A small self-supervised audio encoder (BEST-RQ), trained from scratch: depths [2, 2, 3, 2], soap at rate 0.0028.
Rows from block 5, named by matrix and row number. Each number is 500 + 25 x the weight over the matrix's rms, rounded and kept within 0 to 999. All counts start at 0. Numbers have three digits each.
# convs0: expand pointwise conv (model.blocks.5.convs.0.weight, 1200x200x1), inputs 0-199
convs0.653:487544505465459485499512496505509528516433526501512503503524503442504467524526450521480511539507512519524499495536474490520541528526523502557522474476453498501508503505513482520535499468507529482502478511513524501490537485514525530520455482534437517500499504484512533527520539467540535489513451484480561505481478504501499500480457490506525482487504524472531512508498509498419476482511496523527576481523496499492514530532509497512503505471512494505464514506514508482481507495509507500472530510493489492525512503497559490478491504509522514486528528480497525482449468525441493471523549453487510498494490
convs0.654:491508503460545487451506526494480478471487498503508528548509528541464544483481462511525496535498508509493502528465488478484510480507502536496494511491493493465515487520517498493517514495467507467446463516467495485543518506468505496515448465453466486530427456452466547477536447481534522508464521499494491529474540533516501486471540488497523442488512508512505483505509492519505543485480519486526481504482461536477513498501481528520528537555501493526443516491521463477502483486472494470500524520464502516530567535469479511519488529519518482487479484495515484463488513494484486523492475478481499521457513
convs0.655:495518495528503502415516483481488537460504498502493470523517478489515478493466534520488469484468470478472581475529478404521503483439497476541518507482456490501473510516465532474491502561515475514451472515475490563458532476484494492513503517497497546514492496485473473485516514469494517465498485498533540498499519499478518520528521480501465510474447521495472480467485450459508497503533501533483462522469527542533507481460496502493520541535517501531524449506549494484507461528471485481513465466487469477491517523504559452514520471502479518523494497476535475507483502504443551508521474479507507497550542
convs0.656:517503502528512506488524492511476505485477513517499495532501494447518488468488500538493489473513491509494470498525495534482494506527523520475501500516506496491480502495497530495499511490479521461484549530505494459465503519493506463470496529530522527516499517545477512515459531509510483499469523473501496531477524511448463520460489489513520520500501518543585491492434488497466492453521474483558528479512488507494518483473482540511519489509497511495519496498496524482468503501488480486485512553465506483511525529539475477561467503487500518475465499499489493536465499478482526520516469502496468465456522
convs0.657:471475498453508533467507492483467519515496523502522479516505483473525513496494501550484512516541544513507472528555469494488507474474530511562458503513523498487586525505485453449521545501523525480541505478489482508490515506502487446511519508543508509478475504469466486535529506563495542471513513499485490517482504525567495532501508474516463490479465537511491477528469484458500495549528488515479467529510474527526470566455494470493504494474528513507476524514482538501514481475495462566451506510494490476533518512489561503518510492465554535524532507465489508504487491494470492510518505510520456491459505
convs0.658:538493521496493467524486462485453515483502502484504489496500547467491471516455539473492447506497517472527533498473465517505541455523528479508520460514515519459533521533521502494491479522483461490495447523505497484474537498497547513518508505505487511495478500534499496496471523528499517490473458470542470466484487516537492536523523497532535514490464515491547478503495544509486493502522522502524496498486498523518522531471509503478470514504532499528501477492474520504484497483457495492493559460502498512503524478523493512507558503499507550463545520492497477467458484536508481489516490452521483494533486
convs0.659:535481475519480434503544458517471512563464485468508541537498487518481478514488519504498501503535496555486517530488499531532474523446500504480504504490542503488445510489538536467489515536532526489513477527488472535503502490503511515518514541532466489498516476462503534495506531498532481506526484514507512520516478499505526493515509489527528508541470487470518506556499493490508542476467487494482440520542525486523481489524539497489518495508465509510499537491465502492510495538515453500508535503490499517548490518518497474519518518554511504536536477480512506509472474476481527491493536509494483540514485
convs0.660:513542489482559489479501458458528516557497515504485490528408432483501467538471555504554497498495477552442502487504482478507516511507491495480488491492511496522486514533509459481490531442529481488503489545511492542546497502499490574509532521473491465481459486500504496503479509504509545471510551501461505500524515505483524510453533543522478529497495471518453473470490500515475505482510466499470490519512474476530532470466457493530510482502514502503514518517533501566513484510534498524543490475510566510474518476469466471530455498474483459518537509528569495466498482464522456528510537470517504486502490
convs0.661:486523504486494484507441488482531495503464478485530481505514495513513549484519497519492486501520534503529500506499504523492482495517495516472520525415532537490502521536489559496500507518482508481520517546517466490473514493486511525462495465501462553483541482553471513477489485481509475572474453496513517500486452451487526478498544462551473508549524530512494527485527497524506470512526507493484516462476503513526506518485499470526496521490496492514504512540481524469535516529513523487499496442499474489526505505511477491475517485518498515542524511517544491506487563497500510485517451508528490538530501
convs0.662:470506517502521463505524491492489511533487502516496487541511487485475504503486504506491523515521540490533491485513464538505484447471475500528521507502518469506470490475517511498477531508519512472541507493464481507506513531501498483504482500464509518488476499523484541515487493534471490506483546490517447528516515502460511477522477514480471486482514537515497492535532485520503520487494471497462475486480500508531483523471531542483458476484513489513524490496474530471514496479515511539492498503525520456501504483521489502500529508473519519515518511491509495509548515498484509521524483501502500501520553
convs0.663:473462470514430455527493504470514516513541517535529497547496478479456473544477503489461486496506474477490512480466518483416466481493564508492504478473513497488481478503514510471490470504492520518508479502499492500520520455478503524503500488488494478487502502520523523491457551497454500491521516483522475492493459507548492498508494495500494508530499493501496535461490546487506519480502513504475478459517481452525464470486474503473517494464477502517483506510521499456538505536469479467536450468520509473497480471491510530533505468490541505507488511505495527509501487522463471513477445462532493488503480
convs0.664:492505499509558542503519531518526519519506500476530498523515488532500482491483504487538534535507549512527491514510438483506516480556509502483516495519486495502468438547508537501489492549512502532515563461485489497542508500495449519480472466559534529544514526538528482525537456516485515534501505485535531537480544491521512513466497487515474469509497496491534497461483446520461491478524470517496505457486512506507491548522502503449464504531479522529499502544421509478494500501528479447538462486492504500502512508501488496527466489519522540505462498506467493482494512544507549430498481491511462523512454
convs0.665:548503505508516496485495485509502468490520476484450498508532505545440470485489521449505534486487506511514466497537497501561499510478474553483479521490483507501477549529502519532501504512481531512446464460508491516481504530512482519458541521524531531511482510499469464521476489483551533499468509507531520486522497516525518500514523490482500556477489544493512447522505495450493508511522510481570474505499477505495507487458505469456518498524502439503484499501525535482479497528493473491480459523473553509482484502494529517488523504462471504518490507462449503409487501499475494543484502541507452519485528
convs0.666:502484528484537476516536483510499492543501507554545500496466489521478484498459464488520534447496481562502496543529486490526516529491498518526492528488505482489471493495544516484484533519524490476475497501522505525459527517521518507460490535510500512479516483478498502496529478518491490472488517495522480535449532493518529513455478479531510487477522492552485502530499529558502513519535508493523504539502524545494493524452499497508505496476503526477534542528523514502476523487504537471486489529545515488571530515529486466496488498481508515475478473444482474545488542525508510510498509516461532530486518
convs0.667:508502503524536506511506473485549532490500504492489529492490472487486482491476507463469511491473515496511528516495485493487528490490497503519518509470527527506533496480541502486518502482482467475519482496494488505516463519501562531547529488495487501536436510478491534495524475511539508493490518507537513530500458474524488522501431480539496523478506485451486499466494455494509488488522520538515538541514470503506495532495519493531525479490471574499456553512501459524465546525503483504486533485508519513520490525541531527505481532472542479541457506497504528457470519500515522544484510448483509501487472
convs0.668:486489501507500502534486520511533534528476513505485501506511464488544502443482472555511508478507508473462493503488492524505479481480508485463453507535510496508490498526534488439538477477510522492540555460481477491507531520518531503478480500490478501468483503438433510487499520499504508469526470489516538497481506485538521522542496497555486519488472476519476464515472505507472534500505471542519477480474514512473480522516539480483576456486510485529458499514494453488470535538496547495489501498512515505459514517485515497469536476513547484499519532460473467483528480491510472502474488522515490554440499
convs0.669:493506497495494520484473522529478526462512486470506482525475526442519527472501514490523497480551516490491522562561521510471492493499478541551443476560522489519506505494490493463455500521475502482491486475493540510446472545476512524509495536507440466501504509518519451489502507475489513466509467485498537453503467470479574501495478550491480567507491487524465500500494500521473498482519518514469537508445488505473467489512472500501520537510531485515538499547522525514448480502499522463490526493422513504498525527525527507476504544489508480496527439459510536478514553493467491506456502552511482499501473
convs0.670:486484535511512496464494499491474531479543503514457468507526501503513484491496505519508521553460526468506512501523534465510483474488499534485517472476513518503507523482493481487488463538508498517496499412505524533484536532532451512528491524543512499492470509531527458495512502537485467458523480499504529544486516516503436498516506540535478511486479487515488465497550442493470471500488455468475515479510510508530528560510475525488506486487524495506511481523514475450495514461503489497461502491506507508542539553519501458483455476532495477526531486502467513504537539464484484508465492480503538488489516
convs0.671:513516518515481524528496487515471511468489534492534506499517501485477475514498530516518467487480518513536461518515483524494481511519494505504510547493491515449494484510546502458517518523487486485512522476488491498567537487503524534532507480517488518520490499494479497514477530522475537505483476539504486464503484519488507512506453482516536509503478509507543486465478489467489512465518511516440496513525479520494489505504495543475488480486474523527473484494465510513463504452478469492500540488506546506483513512527468534483538519510515555479528466507531512470515511483500503487462508523501509488497528
convs0.672:451456499498474478464464523459512560506508494495486494463484460483507491485469507490488523505533475541520515499504481518481521498512484521493524473506486496512512499483525466489464483502520537552495477478513493525503499489504514501504478499524513517480463515470504493518490498473506499515483486480476496480519498481464514497473486491500513506509508467500507488500481536496532477510508504526471510502515506524517470485486508545473517498482507504496493456527513530432498527493489473508503519504461495498584508492483475538435490477524515447518495491535488472490505479491524491510472460503501528521514495
convs0.673:481499473502498528537503484524478529495560516475465529499509489507496497501447488513479478546518477502493515490516492511518501492518512476468501507515502474527518538512489484483537483493533518507515498527497492511520494489498465489517520493507471508496512501470482464499530463514497469494493489494477533499505496480547481525509487491493508506498529515503481519502534539505546522468529489507515469550492527495498525453539518485497525519511502470523495501529485479536522492514515494469473519434431517510499519504524512510527489525529501504498496482509493495488501527464505546477470472464471484507472472
convs0.674:485516522498509493460497481515500510541493544486464489494532494523496477541505498509463503491516503467561514451479501511482522512478492485509523499535502457535524505508454450492473510520458502487494485492529474563507501515494498518514510486507503458504500505465455466484516515480522511536507503506486493511498586479500464446492480454528484528456469526489529510525518436505504500531481495455479481550510474490504536507523542540475523485517488483506493500507511525520493493500481525529475486484455506474516479513481465484508521532517511532518549498497484512554442479501479499491506490518507487488540477
convs0.675:461507495519487537496540499507477517493481489515509504468511484522542519519492464472504458526531512482511474490497539471531485500488496497524506461511483501480541473472490498489528494480529504482531501497506513485491539506520475528516494504483472591480507510501497483493514439472494470464520485529450462520477513495501508512517482511548522549483493527465487477473501516534495469485454504543498495532487470476483488500483536519567472480519527441439510492491505513499524507486520488506511480453474504491492550508556479518492494483519517516495466510509467521509548492487510493500513535490508479495488526
convs0.676:505498457492492466479468471498487463567475512523529482467458486555540508507512489465488508500486493520520554487538506450495495478482504516491489480507505472461518516479530525497521474524526485482472481513513500505541511491510514490541501546479493506453506533490516474462529487479530520499486539470535520518502491505498498503487514472563485502539492519515502506549481557518484501482463463477478504539495497538481487511497542490491504499487518519450504493490463512487522528475488512440524507484470569500508492478533492477505444528459473555484528534501515479501477509517496497473532495480465495520497495
convs0.677:506485496494458472550509530512479493520462458471506482513508454506524484517543487490478448540464504508484517486485538476501487501534508489522476488467506495490459496569524468524482455535576464487493520506547520480542515492527482500539502482510535498513498529473531494470546499523478499477490478512449490507516504512493553488488520459497479477511522537529488474501550483499486484564500533533522474510476513506450500499515486519526507473498491526466550489529442463443508474501506512537534508449518489503487506528505509482497505513519400511514525523498541531512466469528551507501500539516523457536519512
convs0.678:521483530447539493473526495494521498516527482503492476525522494513512501489495429478499543505498532496483512523520491532501502550504492526485513477537482525502500512521484510487512507480478566515506525525501447493504484502511508464473495519515489511521544526489572506543516528468534462482482484537490525527505464481530458519477517481531480502464532463477548473526506467498544504494490445477510544480533561480483498471565460457536516519504460453497518543464499525528503486503476492521474511480576495488491468497490530529494530497476479536495498487465467494490470499532478519470488437479501494522482537
convs0.679:501489484560465530525539451536485483502504511478509483480472459506475525461525492479507489480481481504492512452493486493553540504509513547490526510542465477498455444532517484498487474529509479472514473532518495468469552514480489505490474501501495542500539484463533493482493504515494504510535512534516508502522553513506496524512506479527541513525490485520463548463457485548473499513466485483439516507556519520490464491422493525506554537511496509491494487496483498454464525490452465504488463545489502530531516530460497535479468543511475512513516482517484538531541507477525461510524544468562477500457515
convs0.680:500558524492479491496502509469482497509508485520517513488473524519510453507514481465512514517483457480515501516502500497470491470527512483505489484523553497521508551542480466491536463481486444506518485520526477497524494496522475507503530446502536458470510412493512469501502530508433526505516501474499525526505535505517499471479457492479510484497469487526507564481506490459491533528487522449526538448468511561495514531447495534480534511506499515464498537500496462505487484509466498539459477508471463497507467501502496548526502478539470464523527526486475447523479506502477535471464542523486487462472470
convs0.681:505500502477487541535497500506520462493491473517482445512533528493513495510496482522469483532521514519517508526487460454492536524502477467494462513486493506520521503508467524522496478503498487479519519520477538490510476498530519510515467507544475499493506480538544483473483498486501554530471514468466486506509496498492499508494504514539471485451513493538510517524496466511505482530496510480501475496512475446504494491489553503533472488468487475488498501491475457499505465515486501506500485521529478456477549508490540468510503488502507500495543511533505520515508470534505473484461539521533533525496535
convs0.682:491503559475524518497589478501526491530521522539517519451470481511469507513455475493540473519521507494533505473490485518528538527486492475460498487505470467464515513507489500503493528487473493502443524526491528543506531508533494451517520530509485533490451487485460551462506488485459486479519489486521543503519528511490504526496450515446535539528498467501515522523476534501495522517505493458489486517515487502469528538467545471504534524515474539503511469546505521484488535479483545494485503492524498511472502521506517517488548498465611492510486493455491531495449515523513452449462500494509509499504507
convs0.683:483543521497524512440535492470473527479518499491480507509502502470472472451501505447480466481482515507512454520551480461495518512486513480503448479453503536476459480473494475517485499479499532502503508474485496544568452480498487552505507570494476514503498538501493507528490517488495529537488428512519533517492524482506503473470528500504504477473469502496510507494505512510500474486501492543478523498500484513531507499515500485478468479502494524500514541548486498529476494471527505477505502530462491474483498550520502507471502449467493525516500458453497506456494449510500525452489512473491557510536494
convs0.684:467466504548466501547515537482500541480497539484522475502513532490483519493470519438498516506515467505515506519500555481506506518529490471492495477484508462499472535530504507488499529497526521470503508524465529526500521467518510480510447491491492525545510495517516488488509517510498489513526515493511475493521491541506470453520489529472461469515494468483489503495502498486500501469499456498545532492480514469471487480558492540470506497476498490503502514514488529548505516466518496560539478501487487506495504510470502469483485516509535498509510511465541478485498498505474491536476523489458506489518500
convs0.685:498495488534484496513489478510537519522493455497486485471516471509487471514500501542488507511527501507506568495437507495465471500493477491503513559503497491466489486514518481522500487508528488464530509535466494506478438451487484498460489501466506480496487560512510533485459510481487518516507461506529510485516477520507482490447514487550504517509469464512512476474503486497495482510462500485521493525472493473498453505509537471466538494447494467510454532502512535517509465500488477525507500493563493515504517498454502502463476464489490512507553477513482544523503512455476497473512466503469501492498490
convs0.686:463507526477477481486498525500463463501509456484477496520501477515487472469495530473503442518521518505483462519525522531477485501466542511466501512557493475479470492527476550491475549498516533485544470492519482527546504536481499497495474548499541447539500497489441538499531517520537484498462514518450481489515503490486472462474497508533479483512491552533492497487540544486512501504519524462465464525544507463513549501482519514526506515487508463515490515517508500492513459517486538485476529487492527503488540507519491512495491525508537511462516493473510524498499510513492516509510438543482507499498493
convs0.687:476526514501495484519487467488498494493509507498485481503509491526479478458544513489487507537502483502505479530516502494525479521486511520518509481513506510518527489534533513495472480492497503489437531439537537542483511532506539561478525487504489480507501506506512427489471506505512533516521490484472540480534473534520492520477484477470493483488484513492497466497489492478555471463495497519477532522519509503538500482530526482504540500480469496529488498539481511520499455473495497546528503490497489511493493538447518505472477495514458511459486520493546476513481464473503500502514496489541486467491485
convs0.688:537500544514484466520480456486490490504507468520472485497492496500505466488519465511492513472483527461534502515475477472509486510509469497451543491512537462557494470602501508527504492484552491518497531536487505506492547544455506511528531447463507503546460525495496512470504500511535496559504475505501490464497530483503507456452490529522522468479529511498539500500521475502514486491489494487512506487488493515528517513510517538551483473510510448480468543518467526498525467485500537509528504458511527545503500531525488509467527491491570503519472524514492510508430504465508517467484488501514512520512477
convs0.689:498493460524481538506534474511464511509526516490491520471454480508510514503463502506515509471509472510503502488530508500521500489509501476504494517514510447535502533472510528446487496472506530506503499537492513507503517486481484524504528502488520508487464475502502485500494486525511483454472533487480553475505494524538493492495484519490493518501511475544482493518462511516494507493511491485522494499488491503469503451524536509490506527497460471511476510503504518492485539506535515509465489472533540498484488477503515520540483510504521509524510509497510507472508524457502526511478474465506521520494443
convs0.690:521502487498514468550503456498482493453493505518514490473525530495499491509512495505516488494508507501506455495473535478482528491485535454485488424505519490512496486489526484504487491502457486480500541476518461515498491488502522524541515498509505504486494514478499470477496477525517492520502490538514479446520479485518490488492493512505492533462501485507501513499524496497485524495517484485518519489505483490478522501491528549482485533545477540482515483481459508534448498508519516523518517503527500510493483529539507509486498510528486516476507506454542540493495494522547516505499569518450498495497507
convs0.691:536465535451470501492490495524493540466483526469482543473508512485526538517512513515549462496447496534546492477532509484476477522514490474495482482480515525531501498515484510465532501471544484505492471507480552480510510513518566476499505472477531498507502483513492548548492516503482477525487463486500508489477474501520546516515491474534483555490489494448552503508499502488447533456469502541448525480509492493485503497483494522515510521467536536545506514520484494516466530485525462503508526499493498507532524483527493519481478486489558510487469503503482488517551504513496534489498505489512509499515474
convs0.692:526483484526522508453517556498479534495492492490505504542478459496486498511456512520475467498551494527505498529517501510522502512515498510446457512529489524507453514499466474481473539491516508500489460482488501516417549510507453489507514489536490480495513499499504499513492527439485495466498453505503501527491497485501511481513502478469482504483471486539506528513504484497473523512494499473533469503511505488512494478517524516487509539519529472545484517499521492472539490548479487474502508459519496507532497476459464447489505464503524513502466497486506502489472481496491525510478461525444496520518497
convs0.693:487482508484500471530527498484515494494459521535536502493505502530555496541511494522525523507517510509468471491534486492503501504515492531480531526470518547510528440477503472496512508471502501518507525493497517502550499519532475486517463511506519506506503491505474525507530493509508515510497540502517452538513500509499509512466440511490533532462523532518551446468491501451540498528519525510459461530472489505497462468493471503477482557491444548502472500510514524494499492500492543509481498557493477491481539482457510489538450510503482508493471530541497500506516464502516524450507518499470544491488513
convs0.694:504552490520504515497501473460496520534511508531507431467444490473510494515495512549538473481457503531458494457495505482486530507520532482541559566480468484521517502474498470507476518509536484527517482497496448515478588529491537484489525463506508513517475506493454511576499470515543527472540484514464479527474456488546480496528554493534485508473521546517457519519474468489481527500554444527522516507544499469447448521542453560452487451516515471528468505485512462514487473494477536494560540502539528536500505478476470494494525546506511477537526489462548475500498519495445518463491507530498490511493514
convs0.695:484496496440491502459487561518522456465477459526517540511459506500466516483513488530496494493521482523501516494485507492509476531485452545539526539473479498506514474465511523484502552504503508520467498501496500521474515528524501526467485483562504470506517516491513519509492553502479529503486477497498504497529516539496453529471526492470448510515501525527503504502471490543530498495500526467514482530526512511494509501463506483541512524459489492512485482508493519487499484542486511505526504511499551480530510516482513503487462497509527505512459503533531508507560548486534506449518526554509529470520454
convs0.696:533475498482477500524491452481500491491497502509505490518478472516503509493477499499529502520460527508556491513478494494441464498502474506466495517515481500535491496496547520496496507504519514496481521481496524546504507500489518530521481476519508549476479492522491503543498493522499502502468473512491486506484523507521509538512502499511505486493442522492518484521454496498460521471462489510527454523495508519482513542514563490476463478489473504506481474518506539514503522489473521443531494455498511495498488503504459494492511497487491546497531482496498512512522500487482483494508551479469516526513519
convs0.697:524465514519469481519517484539519482511491484517505514533507471546495514468514505504537492496483492458512528509504495475477448507471511476472516476466532512500569496499491517472528444531491469488548503465508483498548540458521526519484495510527476470502516500483525515494494538521539512532513525516522517473495506483508497564478525480495553465515545519554495535521507493480493497482520480536499531524505469505507495516507470519488521492479480482506504472457491560522498472498506495538472497489500461466550479501481507552510479470508489546458469543515525513489485484484494550448464507508509530503550497
convs0.698:454511498520488573525533530502491504517509504555447449519446515494559491526516481524489504468475535483472509459489482483473465499533508453530505534478496456478462556503529501485523487521520443505514518530500499503452487491511472536502467476529507515471485498486489496533487492484467544439500535461469515448508492525497509491494478495481500518499525484439523518495511487494519495483538486505514490469510473489484518472468518549476496484524508475497461489490426510470492480523436479476500494522486495479543470484550517494506487476491483535510513497509505492467492490570496552470501483514506500511504503
convs0.699:496506490527544474510486455501483503483496478559506500516502484475498502544480487540498480509458523485479513468487497507511536494439477487519531525527527481492521491482506546490450468479510561490501514508528539563527492464480509503447477537491499505546495484512480505492495448539465501528523504473498542530518499500522499479515515468498543475528497512498491504522511505511484486487512527509479526501491495528480465470524506476488511495463551523476502500512417504477470529517450483493496489546529448544548507519470495534509502520501528549497493481502527489507491500479485463478489528469497448498487490
convs0.700:488498499466488505487575462471511505468495493520498472550456483534492494526496457475501491530492480486488503519528484463488511509543479473555474484508524463535496481473449507536470509501483512514522473504469476461468514477482481473484487463516531499500491494539512487488498543511448466461503481495540496523512492493537472489485516483503510531484495514485487515536500512536528464515506547525462504493451482496465512492501518521541490483494511526512470496494459468471499485538479490468515432468494458478499494500444495475501465496475501482486534487541458504463487467503466479446478468492503511497492555
convs0.701:491550528475473473467519500523502505442524463479510493519489492490503490531506541505510486537537536503495486499521494452479542470502515550513479479493474512466504513514508478479532509495484485520502468522404484499500493504521514489498466475497498493527508510451499468489496498488531503499549456508518479486480510510533532529454460468518485504459533492492520468504509511510479509524489495488513482498463507503498509497497512517488482519473476480549451533514463484507484514471513473505444512455514530511532485515560502477442505530537532504504498471481472522466536537522540500466503485509539508486491494
convs0.702:506519474491509448509478535477474494468484489520514472487522533487509489458527523489458492544520479524534477488453510498507516478500513479509469496502537489480516522507504494490498515455485532502500502515561475510507486529525487489519484491528509527469518484489485479502491499470538476487521533484484427522512492539491508533509449498539503502504481447485515520435474506510525510516523481514523492517473472485487533490488536509514501491481495500493489516489515478475494518514519497501516500514506452538490500477515503489532490484507473493504473565491497474495504508527550524467493502509504494474496513
convs0.703:555500511524553493520561483500499504508474471491534487534519477494530504495488521504475466517528473491456505511535508531512495502483528514512517500540493524532443466518530543494507505501512443521500457510487485490484491457499505515497554511481483513523458485501461443456528447512532509483484510519543482532490452508490484546501504493519534520510500494472495531524507463576550509488484520501556487556492519543509483541493523533486539522453571524449506520520516473491530491520485488474450545498507507512508493528464474472532533493529472482545452532482517517508484516482482451506475517531481494516539489
convs0.704:506498461533511483508462492509523540494543523472495505480508522459492481505455540473476506545509542469501533508488516513483497487508519515466515501495556469487503496485541508516512488497496519510521492494505490454534506507474460529526466535476520556519556502463502505485551494491479529517510508524473503506538525473521506510522483500496512488522532496522444561503477521506503496512531454518536452531543538494436527508496481514537533422517521471510496535499491508545468518515474530511530480489465499544503521516500521476481524503518514479497418458473506530509493522493532507500518476465518507518511523
convs0.705:483521494535432520525542492480508530510516508482445520476468465504518485507486498501511506501524479474539526488470519483485509524517468476505536487479501462517489466500519547481521509513489486507474532517528497500480524489515492492525506483487518489504490491511459490539492548476468473465475467505488525476509533488517510508525519488548489479485477484536521473503481487500513537476481490472528490502541476474513441521501542480500543502481481472578466548510496527496457519495515470495563484509482486498460512492482474507474468512555513455503512473474494501499478535479497472506501529480490472491483487
convs0.706:520490527517499478515491519498502480512546509525479455521516548514526504504470503482525492489514536503539500522486473507522500467487490462499514505505478506424489515487466511496441500466472468478482528508489507489485512503549489483487487480565524482524505498549474535478489477447492519520512510524474493488486488479519466548414516436501488496489461535454479530528497497506472505481479515503530523475454474535516485489524526436485519494456502498523511502500501470521498467460456455495511568501507490487490446464515497521465529477531491485520533508492550478444521507509531480508482456507442518514515481
convs0.707:498506578489556504589519516478526503539490510483476488516546524484475499509487481469515538500497535490507524495475464495540541517499469491486459477496533516451471535523494462480505472571563508518499521532527458531512508453561523491488514472497480482458516512546469514483487526483495513512436471488535486451471525551445490494505517499553526532487481491519522520564533510525475511529494528495523467515475479519498515482538523533490494528447459484504486522534504508539493480515489528539541487471480481510537506474448485482555472456482551493520520488473513477507555531469466518502539466540474527504524537
convs0.708:486529485490477490483476503515501516491457493532490485525522504474496465481512516527505491471525522501515524482546483545494522535450511522498509485478535481513472505516504510510474507518466504511488465471494493526525523516537520523526511523495475475536471519511502504535497478476488551502489511519514455512504473546486457527491535480525508514488517520562491536490521470523508504466514485500473480500528510525506495489443491463510529517533528523474479508512474489466519525512468496494498495462513537487535498484516485527525492497526499489505515514526518504514512495513533519541464506445471550532570449
convs0.709:489458510462507527506522492499509509462486520503514514478512461500499537524490465517530483497532501458483493503526502514440518480532508531518496490484496505490495507513427494526477514520472474469533505509522513534497444513509470459468527528491522473567478522452492536474467499484510542462471468507504510512500503499462486491495486465488497528509506499511505527479520545509502518489468544487514490483501526513475524461510526462487522501481526517530511498530498463502479507510486514524480515498502444478488507462474508468479492503515557467542489481530512510488509497479533515491485515502505495513512521
convs0.710:534465493495511494515471511532519527501511504476447508462505520524475506486487468493496495546507505445489485535509491500500504463498448484521517511523451495465464523515543497456472537509479476492474497503544532518484523494511522521493498492526520472547478524507498521518517488477498549501481463529460488505492492471513495466505476511439532503537492485502499545482538462510520477493497526455513446480502460524499504470507520507493502528539481462493445463555493497523470511483472490481511503485504486532497500494437482497518564495520507493467528488482537532518520518500500514517505523554517488507557478
convs0.711:490525493561511485494487531474564526504499516523521475497507499473510505509520493484507485519471503497479540505455526531456490472499462528500507499481511520525513494535502489472475543522490476468466473541502482508507497506480520523499512494501466520482480509520490499482523485470491534496511525502453511512529503551520530483529474514503519482523481516513512505514494474498491513496500513547459438470522485467469496547492508536522512506482522514485487523478493507478526540496497491494491534495492519532526474535517527544549485466481533440487486504489536486447465549499470500499493500483525465459534487
convs0.712:504467465491472492472494494555515520506463459542487514521513504458480489510561487539535491511435567485519458495518480472482532509503458499509470504506507521481510505449469492449466555531497512488534412482534517469515490506473483508516444486519490547480500532500457485463492504515458537504501483522458506471522538496482472527528542504457482488491510502508529494523515475494482537496473472512450499526490419515475458475470511437531466522491499505495487549492502497551513481506484515494511476445459461508493453515496506490500545473500493504449511515541469466509486469504525510493482521488514527510511494
convs0.713:489517502501483470488504566478496514492526500552536519519503454488462510527474491477466492480466473503482533469518499545504498488516496522511498564496474442492489502489482514467511510498491476463550529488497490493494509514465490477548473493514520482506474465505510493521507512491476469518527480489501471483519526525506494513515524484519461505511532475519516491473508540524494499505493509487488455520474500470478517497512490521494523476484527492511471520477495514459493489498509514497501438458463500465511487506450516470492487515513530461516466542457459476487490456486497469518529499454533476548471492
convs0.714:529490478488520488533557514454493525501519480491479497527515498522508512489499538453496513490473526487485509524455507554476500480463525479512469472528457501493453474476523510452523454521479515498482489482472427515519473499548515441435506494468506481510487509467465478487529488495527438478455513457506518489458528497491526524557467534517485509461509520484483467547463493493475496484501479538510491480504517476488497533539588509506527502486482470504449474507518460493457550556490564464522510527480469541563519558512472491474522486560441450537549492504496489478499512458523519466492515537511499551512498
convs0.715:481464503559513472458492514475481502511501476504505502548530483520548488486470515490520412545538494490424515492519505451510519512479531497503530499488479491478494491534517454549523460514522487474517494495495494512505495497475483523486501521471490500493510518486548470477464505481484515502506467483502515515480559513442548476466539539537466530524510491489513468496497501489493483462494516502503457490484498495504485499459476459492493508499497513552513486488510477503522494511498501489493483425488518524531515483510507503509531531465501494521504480490482492489536462502447488488486484531480524492498487
convs0.716:543538489550492541492512512525473512541518474532451506507491506505489517501497428525518503468472509498481563483509489570476522490498526472481520518507506509521471502494491504501513500516530458521562477466491497525468522471473491543496523533474523486503542538492510477499486479514499508485474525499506530522490532533461461480497488465472505523481519507534501487478478522511518495472485497448517513489499521522468530514458564516516509495542531508511544505480516510498517522506550506477517511488461525503512501500512479501512516507505517509523516478516442533515473494473500504487489479526507518508517493
convs0.717:488518494547500508497511469492482477517515476524456523492529494487496500494505504553502473500479482507474487497507466543480481534556484529470479500508519488474506457501455499482467492483469517468503482500504496495512524530504516477479522478534492503540492531500488483451450512502508525470494463509536512488511517481500497510527475516493524473551481474469523486474513501514504545491501556484533501507516490447508526503504517502478469509525521511517487476449464509512478486476476469496510459494525535523502495509499494494513487467531498509469537496498532476526503517460482513496508541465520509464512533
convs0.718:523498463428525506513553499562487476489521510490492488527510465496489455490531529494519477487522458512499510508529472513539509483472529485518524492494517510539489504483514521530466506504471548519447492489501472549485545520487539476524513505522486504508509538501515508517530489457499502479465498501435501461455510470494482511499525519456501571506462518493500471504464465538529539518496514509516471458511486498503484554493519483500474518498501481523502507489502509542494540488469455518523479492528524469537560479525545509506519462539476519512500523497524494522531497494504509490483503525492465558497463
convs0.719:505480508524518505475505535502490482482496499531476507470515477457467483495516516512470484497473490492511535510471473500516504504497501491495478500503489495487535493543476456523489461566505468527530456513521507532512546509446525486500490432495476518493528484518478463490481528525495456503544493447516561491453508490574525494507487472522478493491530504455513524487518493499477524450540519488484481547501523495481481561507493509447466513498510501497494508520463508529509490463549489443520470515547549466500492479501511509498493443509540540528498491462483490528512505527511560488502517514544486470476499
convs0.720:481544515524485554471514469479534509488472488472491463544481487520512514484478517529496489516528516487489476510492513504494495514499541527473468480528499551507526486514494538504486501470487471477485511546497495523538507483468525540437541452544482482475520490516544539497498547532497473502489524552545489466466475500496496500514489484463465536477473512458470543448498488501496481514486496451516471518509479520512462468470496488507534484493460523486499508476525487505484455491474516508489489490541511461511495485516507502520511499477492548500492521514481498540475475536570486512516517511495492496473487
convs0.721:478552560519476476521535487526493491519476487474438502496507503476461486466502493535497495508482520511491497538486505503476506537474527490513491471492497517511500484492519537435486507494482455516518527509548500512483505512538471486488500502523463503509523476490515479468495510520499512483541520472482484488491458464487494490519471491463491458502485515455494565470492502524532552482491523463511495487520516490517539489521502523519491503483495471464491475507464481522531446523503504519482511510531513493480540466502510491497453506485506511545534502493522531498470511548487515491457480487509496523463458